Rows from block 2 of a small self-supervised image encoder, named by matrix and row number. Rows with one number within an expert belong to one neuron, the router's apart. Each number is 500 + 25 x the weight over its row's rms, rounded and kept within 0 to 999. All counts start at 0. Numbers have three digits each.
After each expert's rows are labels from the 100 images, of 14848, where the router gives the expert most weight on average: "responds to" is what is common among them. Only what is clearly more common there than usual is listed. The data: microscope photos of single blood and bone marrow cells.
# router: router (model.blocks.2.mlp.router.weight, 16x256, trained with AdamW), inputs 0-127
# gate: expert gate (model.blocks.2.mlp.gate, 16x64x256), inputs 0-127
# up: expert up (model.blocks.2.mlp.up, 16x64x256), inputs 0-127
# down: expert down (model.blocks.2.mlp.down, 16x256x64, transposed), outputs 0-127

# expert 9
router.9:469531514479466487530485512507503502511509538509511511472492485484462508524460497522451498523455490518490507508512515460557505468486470462503442513460463471543507469586473448494509494515506530500524512496551490504512511526518494492527476484524528558461513502502536507494492535534492524506464482522551512478474489465489497465500489490501491534531514523482520463504498450523492519518498
gate.0:465500486535522496477462495541478529514504553478557472499523516550502527490490493471491513489487488488487449479467476466492530521518506544455448523531478528502493501501457539476477515486496487484516532500518515481502505508477486516504481509512509485525528467495526522520517541477518484483532507505474459460439486507475497535493500474478513470499566498524533545520548474495473510527480
up.0:508470560503513461546501469500494448506534501498510497467527512507537516502491517501523483475472501491477438512505503484481488489491518492506495481464515502520516494450486501453464516503507481485483425489501509458520497501453508466556502514473515499486486486515490519510472533529445513523496469508568522532531498476536530475526497456487522496509477489460509462503500501517488497517550
down.0:467506477525508547523485515514526574510483489523489524529527480498512509490465492561503527519516469447523526446466510470525469507506532526488450522475512525500492536458501499470497517512471484530502552499530513508479472510506506497471475460502505529531505513499528472514497492461549494450542483516485484503463473485501451511514483470472469500544514480486512533542488481528477493477524
responds to: cell type: promyelocyte

# expert 6
router.6:495518484495485521483508481467457502458506509475487491458452448509448510488513504505491499535487497496525500481467479484495511469494529498527487523472515485483509511507510514513456452498498453491510534489456480514482522509511503542477528538505481483475445496491538519491482509522524483445498550514558471494479494486493522499541452507488459469518505501480453515518482508517504443493464
gate.0:517454469480492577521516512484462497489478530527467515480513480441495514490491546525465510509429471527504480493484471483546537530501480476490481476534453546491522502503494527482516505499473479501517498506513486492519481531459480471484488485487496491515507494490551487517529507463540506530483503539466492494514478504494504499467518474457499498467527541504487536538470538519531545540499
up.0:484533491497490528538502510481490504453472507493472509509515509495487484522470483518456494538467509492499508476486489499517491535478486514552485462505571518510492459462533544512520497478543518518488497501511560476469540488477493493475475470477481505514523494458541474488495486472485521474508518520507518505469485459510516483523546483470510549483474539468477480529470490499552540498509
down.0:544514498503531480508540495487493490512493522472470528493514480439472483513502496503517487507502485516509465515521490510559513523472463466505531487509535518512519485506489525471510514497513484476503458538480459520493515500516518506521489483488519497470464500501508460527486512512478493445516508517569472447494489460455475504497481520490471505508540514446498515500496489523519518496448
responds to: cell type: segmented neutrophil

# expert 13
router.13:534540507496440553485574526522496518486512551491487503494504518492479496521519490546524502492514481501505530495497494459505530513472423485481502509520530531494528512513506510528522459501467513482470576530531477524487521531472482469533543506537540504474447444479475484457490503467542519503524543494450477529505515494500487518501506528514486525492462449527480500484506517504486498486527
gate.0:482519489517501489496501500547488482491531498524517528489506449527504471459527509470544526494507490495492434528468479483512523486495526455475492490525491495515503482515499477508514499435483489502534544470502482485515500521546544495544495498496507468513487513474508494521499524475516520482518487532522495475480498438497478504500526509522497541522530487507482530481525493536552490506530
up.0:487503505539494503485505484549510490496558524520506522484511460520487481447517518475530525513501496488537453529491465459504538485499504475474493515507509506503513483503500494496498502446511499463531528498485452510507485538547514487556496498494535484546495532489495484518506533502504513490533488529511485477472493438506455492506512514484489530490516487519477536457523493538508483508520
down.0:501490505503492491518458505468488556484498506471491508488481526522484488527494518505441479526470519545475516470512499481478474503496526517586511504519476501507514501497506488480527501487513445483532454473511506507499505479505473569492478549502488501514514475490510533482484504544521517512492497488492498483512492485499499517494510504480514524527418483521491495490528509490490508457522
responds to: smear: peripheral blood; cell type: segmented neutrophil

# expert 8
router.8:548501515501490519433498506493463506480492504511483450517470476509462538465514495467563498540531485509497452514489489506466512521516495524567530501557515503470484567511511520514517495517545503473501558463497534477501515511533499507520481473505442454508516507502482515490527495469518467486484518448463510512505483500530531497515475526491534504498456489483487519501505501488489515501523
gate.0:479502501558514512522517516541458522505537542525533505501500542497489541519519514486534477499455503513499503462493480484484508503459491466439477448515521487479492535509480553465497479514510505488467480497497464563461496494437497481511482465516488518442491481540529527507493493520481497464456518475464498493491482476491522496492506500502546518483534476539509499523495482534551485517505
up.0:482496508568532490509512490513443533500519521514551496511515534492482526519501527488565488522487520516505496455510479473484510487468494458448488451496521484483508525501493533494519474511513498472469488494494447566465501495450510499494485497509495512424483501544520511504501507518493484467463535490447504489500503485485541485489512507475528536466508494541539492510494454536523482501496
down.0:500515542489496521489482476453518484484512524509457527476484490494468508484508467529474459483510509517518516645516527471505461490522490475526482558516531459475521466500515509499485485486492529504499480506523547494478498532521529507524498492495506537503522505520453487526490537499507529504502505495493478519522459511511482519492498476521518542497474504504459491478516519489474462472484
responds to: smear: peripheral blood; cell type: segmented neutrophil

# expert 3
router.3:554488525507536533475540475491481489472451516506508513469485488473481498454456501467512483529556545478530483500524505471546470493511505494488557503504562537477511515499498523509520492493462496466479547459457524519511465509543540521464520510474483509486526508477493493535505510486519490481524555505479514506473515497509519473522456570485519531473493499545478510451497492480508453473479
gate.0:484542465453532497517504498490512522498522506535501527486534566449485491474468494514530500493535463496512527502507518497495518490481518480476502470507480484556489451522469462474508482523506438525467452496544463484506487533551465506475506528506472465448478503467504541517484496504480466500541521487448485501491530517487541527506534539521484513454492469519493500506498521504507462502508
up.0:518460544555458497493510499494483487501479467461479483524468440537493499524528484494490513506468535522495469500470477499513489513528488519515500512506519520435518538468520531520488505486514558474529531510472542510495512478429516493528477478494523549533532488541488463459517521507514516512471435511538528474513474486519482469498476425498527476523523512489507479500513469495490549501494
down.0:499563536504509512475504491478489475491508489512489511442522519513538466491459451487535487528511489476532498535470491485491496480494497479511490456474530506497524465527480552468486465457488432521495489528509471497500489513513469529524474526494522484461535472474522545543501545526481506496493525533463511495493485528490502503518507530525521539443503520484496494523485516529467486464533
responds to: cell type: lymphocyte

# expert 1
router.1:515474502500550537500483525526506517497506522499483491491525522505425482514511483501475489567491506480531522497540505451509524503448535516488478496524468536510511486506540482486494461524464514501516578491494483505476473493537552455506496443515460500489525488482509475550496526461491501475490502484468525522479459519462482462497474527476530504509511505496471557492530476518515529507471
gate.0:456501474479528488479500474498476496536496553474510495505473526516490494479535508489512498502509483520522510523502505557542536478525508495481463484538505468483516519467490521480520493504487494524477485501506513558485489498535538499514488506516521496478508488536498502523491463439472488477518618523537500463517491483439476529522505536453492492487537495547514509524483443502519480470528
up.0:494529526517538525493519513456527521446487543520496483526493499516521473513512502499456526517520526508505493487544524485514498488506498531526507506480500475475495499533517507517489502525520513510527524470483515514474449457525523509464508448495510510511520489507506470486523523513537517496526547495498494488477516494512483434540486585485495483493437510510462536488495461474553480486506
down.0:477473494530488517495513485550486476491483490480488516471479502420542502465488494484556501512542499491483486528476483484504497496513503557512553499508496491574515494480497518489494485482501508512515536470459498475457474506493475483493516529479514568482460498484561480490515471534445490481539535518531477505509518514499520536479495518497485465492550514521524500513466527498515494499507
responds to: smear: peripheral blood; cell type: platelet

# expert 2
router.2:555518507469500480465490484510489477528527456492497452491496540479538514523519517502507501517534484490485527508515485495516501516503452473507550512572505515526494517487528537550496491508498502474497485508510520465543526516443473516547505514541444491479470509495479549469503539475504482502472481500481524528509529498524522546480523481480538507518490485457512504506488531499494508515537
gate.0:467537488492534453483483489497507462476510557532455482523495492460565477551467474471500494520538522494479510527465500503525529497501502483496493460522499462527501483511514488501516525455486539521493515507522529496502490493520481478464510516500473475469500525510467458532502459526524511521476474489497502530473486509413544511455479438489496547519505484557526505481494493515527495477525
up.0:500498478500422513520568534522457518493514515493506503501489536512538510509508550516458532468512512493485484484497487479486488489483463509500492521469525483488501527464541517497456475526529473507531518549511487499508513498538514509500515529519505521473493488493549529475501500506513503508480493516555474495504529500574469512499561522492477519472506503432483449511511452490512493526508
down.0:499516470499482497460456496506500507481532477511479524497505466471467506514522493495557501477521508493496530521489519514509530504517486512476499458471458529490482464491532524497487507509555507479500479510542502542493527487479507511493531491489505487495518507521452471492512447536527503484479526502528495459508478498495488501507501543504498511528541522556507541468460550492488485488523
responds to: cell type: lymphocyte

# expert 5
router.5:470496491530497529550526502481502505497518511501484491514414506465435536462534491534498509478508464514532473516446465553466510484531476465478569477519523518510480478504519493548487493491505506505483530552504484512489462502516494468491475481475473481523505497458468529511494496489509476484490529511455500465509537559539484459526510553487506442493506512495470505495449527460492532545492
gate.0:487526524439461481498517458464496477511466483515482509509481499529499514500525456479500481476489500503482534503458471511482460512511515545493494487487517470509489491487482493534480497529485512524502463467495535474489475508459388486457486529507468522503519525521544499489499514538482474547477459516584485505538549504529512514508513464524482494468542489492493455537523499474492531550538
up.0:525500479559542524495508548538495526480511535473526501494524520488508500501477524522474516519513485493537469490557537474514530475497488447500508503502475533482520495520532521471502495469510475502488539533528474518515504520551615507532506488481513487507482495488448477505472491447547505459550546493458515480462449507442503477482506533461529508502467511509505529439513470540487477456475
down.0:511518529475441494500521457481512477515492475486480513501449485553480549477485532547531476429514495530475511514498527529490455503495456550529520534502531487472504494485487523574478478513488512485489429483486480476489469496488478490516506489485463505494482500521494557453475507555458475517486506490477475501523537521553499542502502537517527477479494502492498469512504491492503552503508
responds to: smear: peripheral blood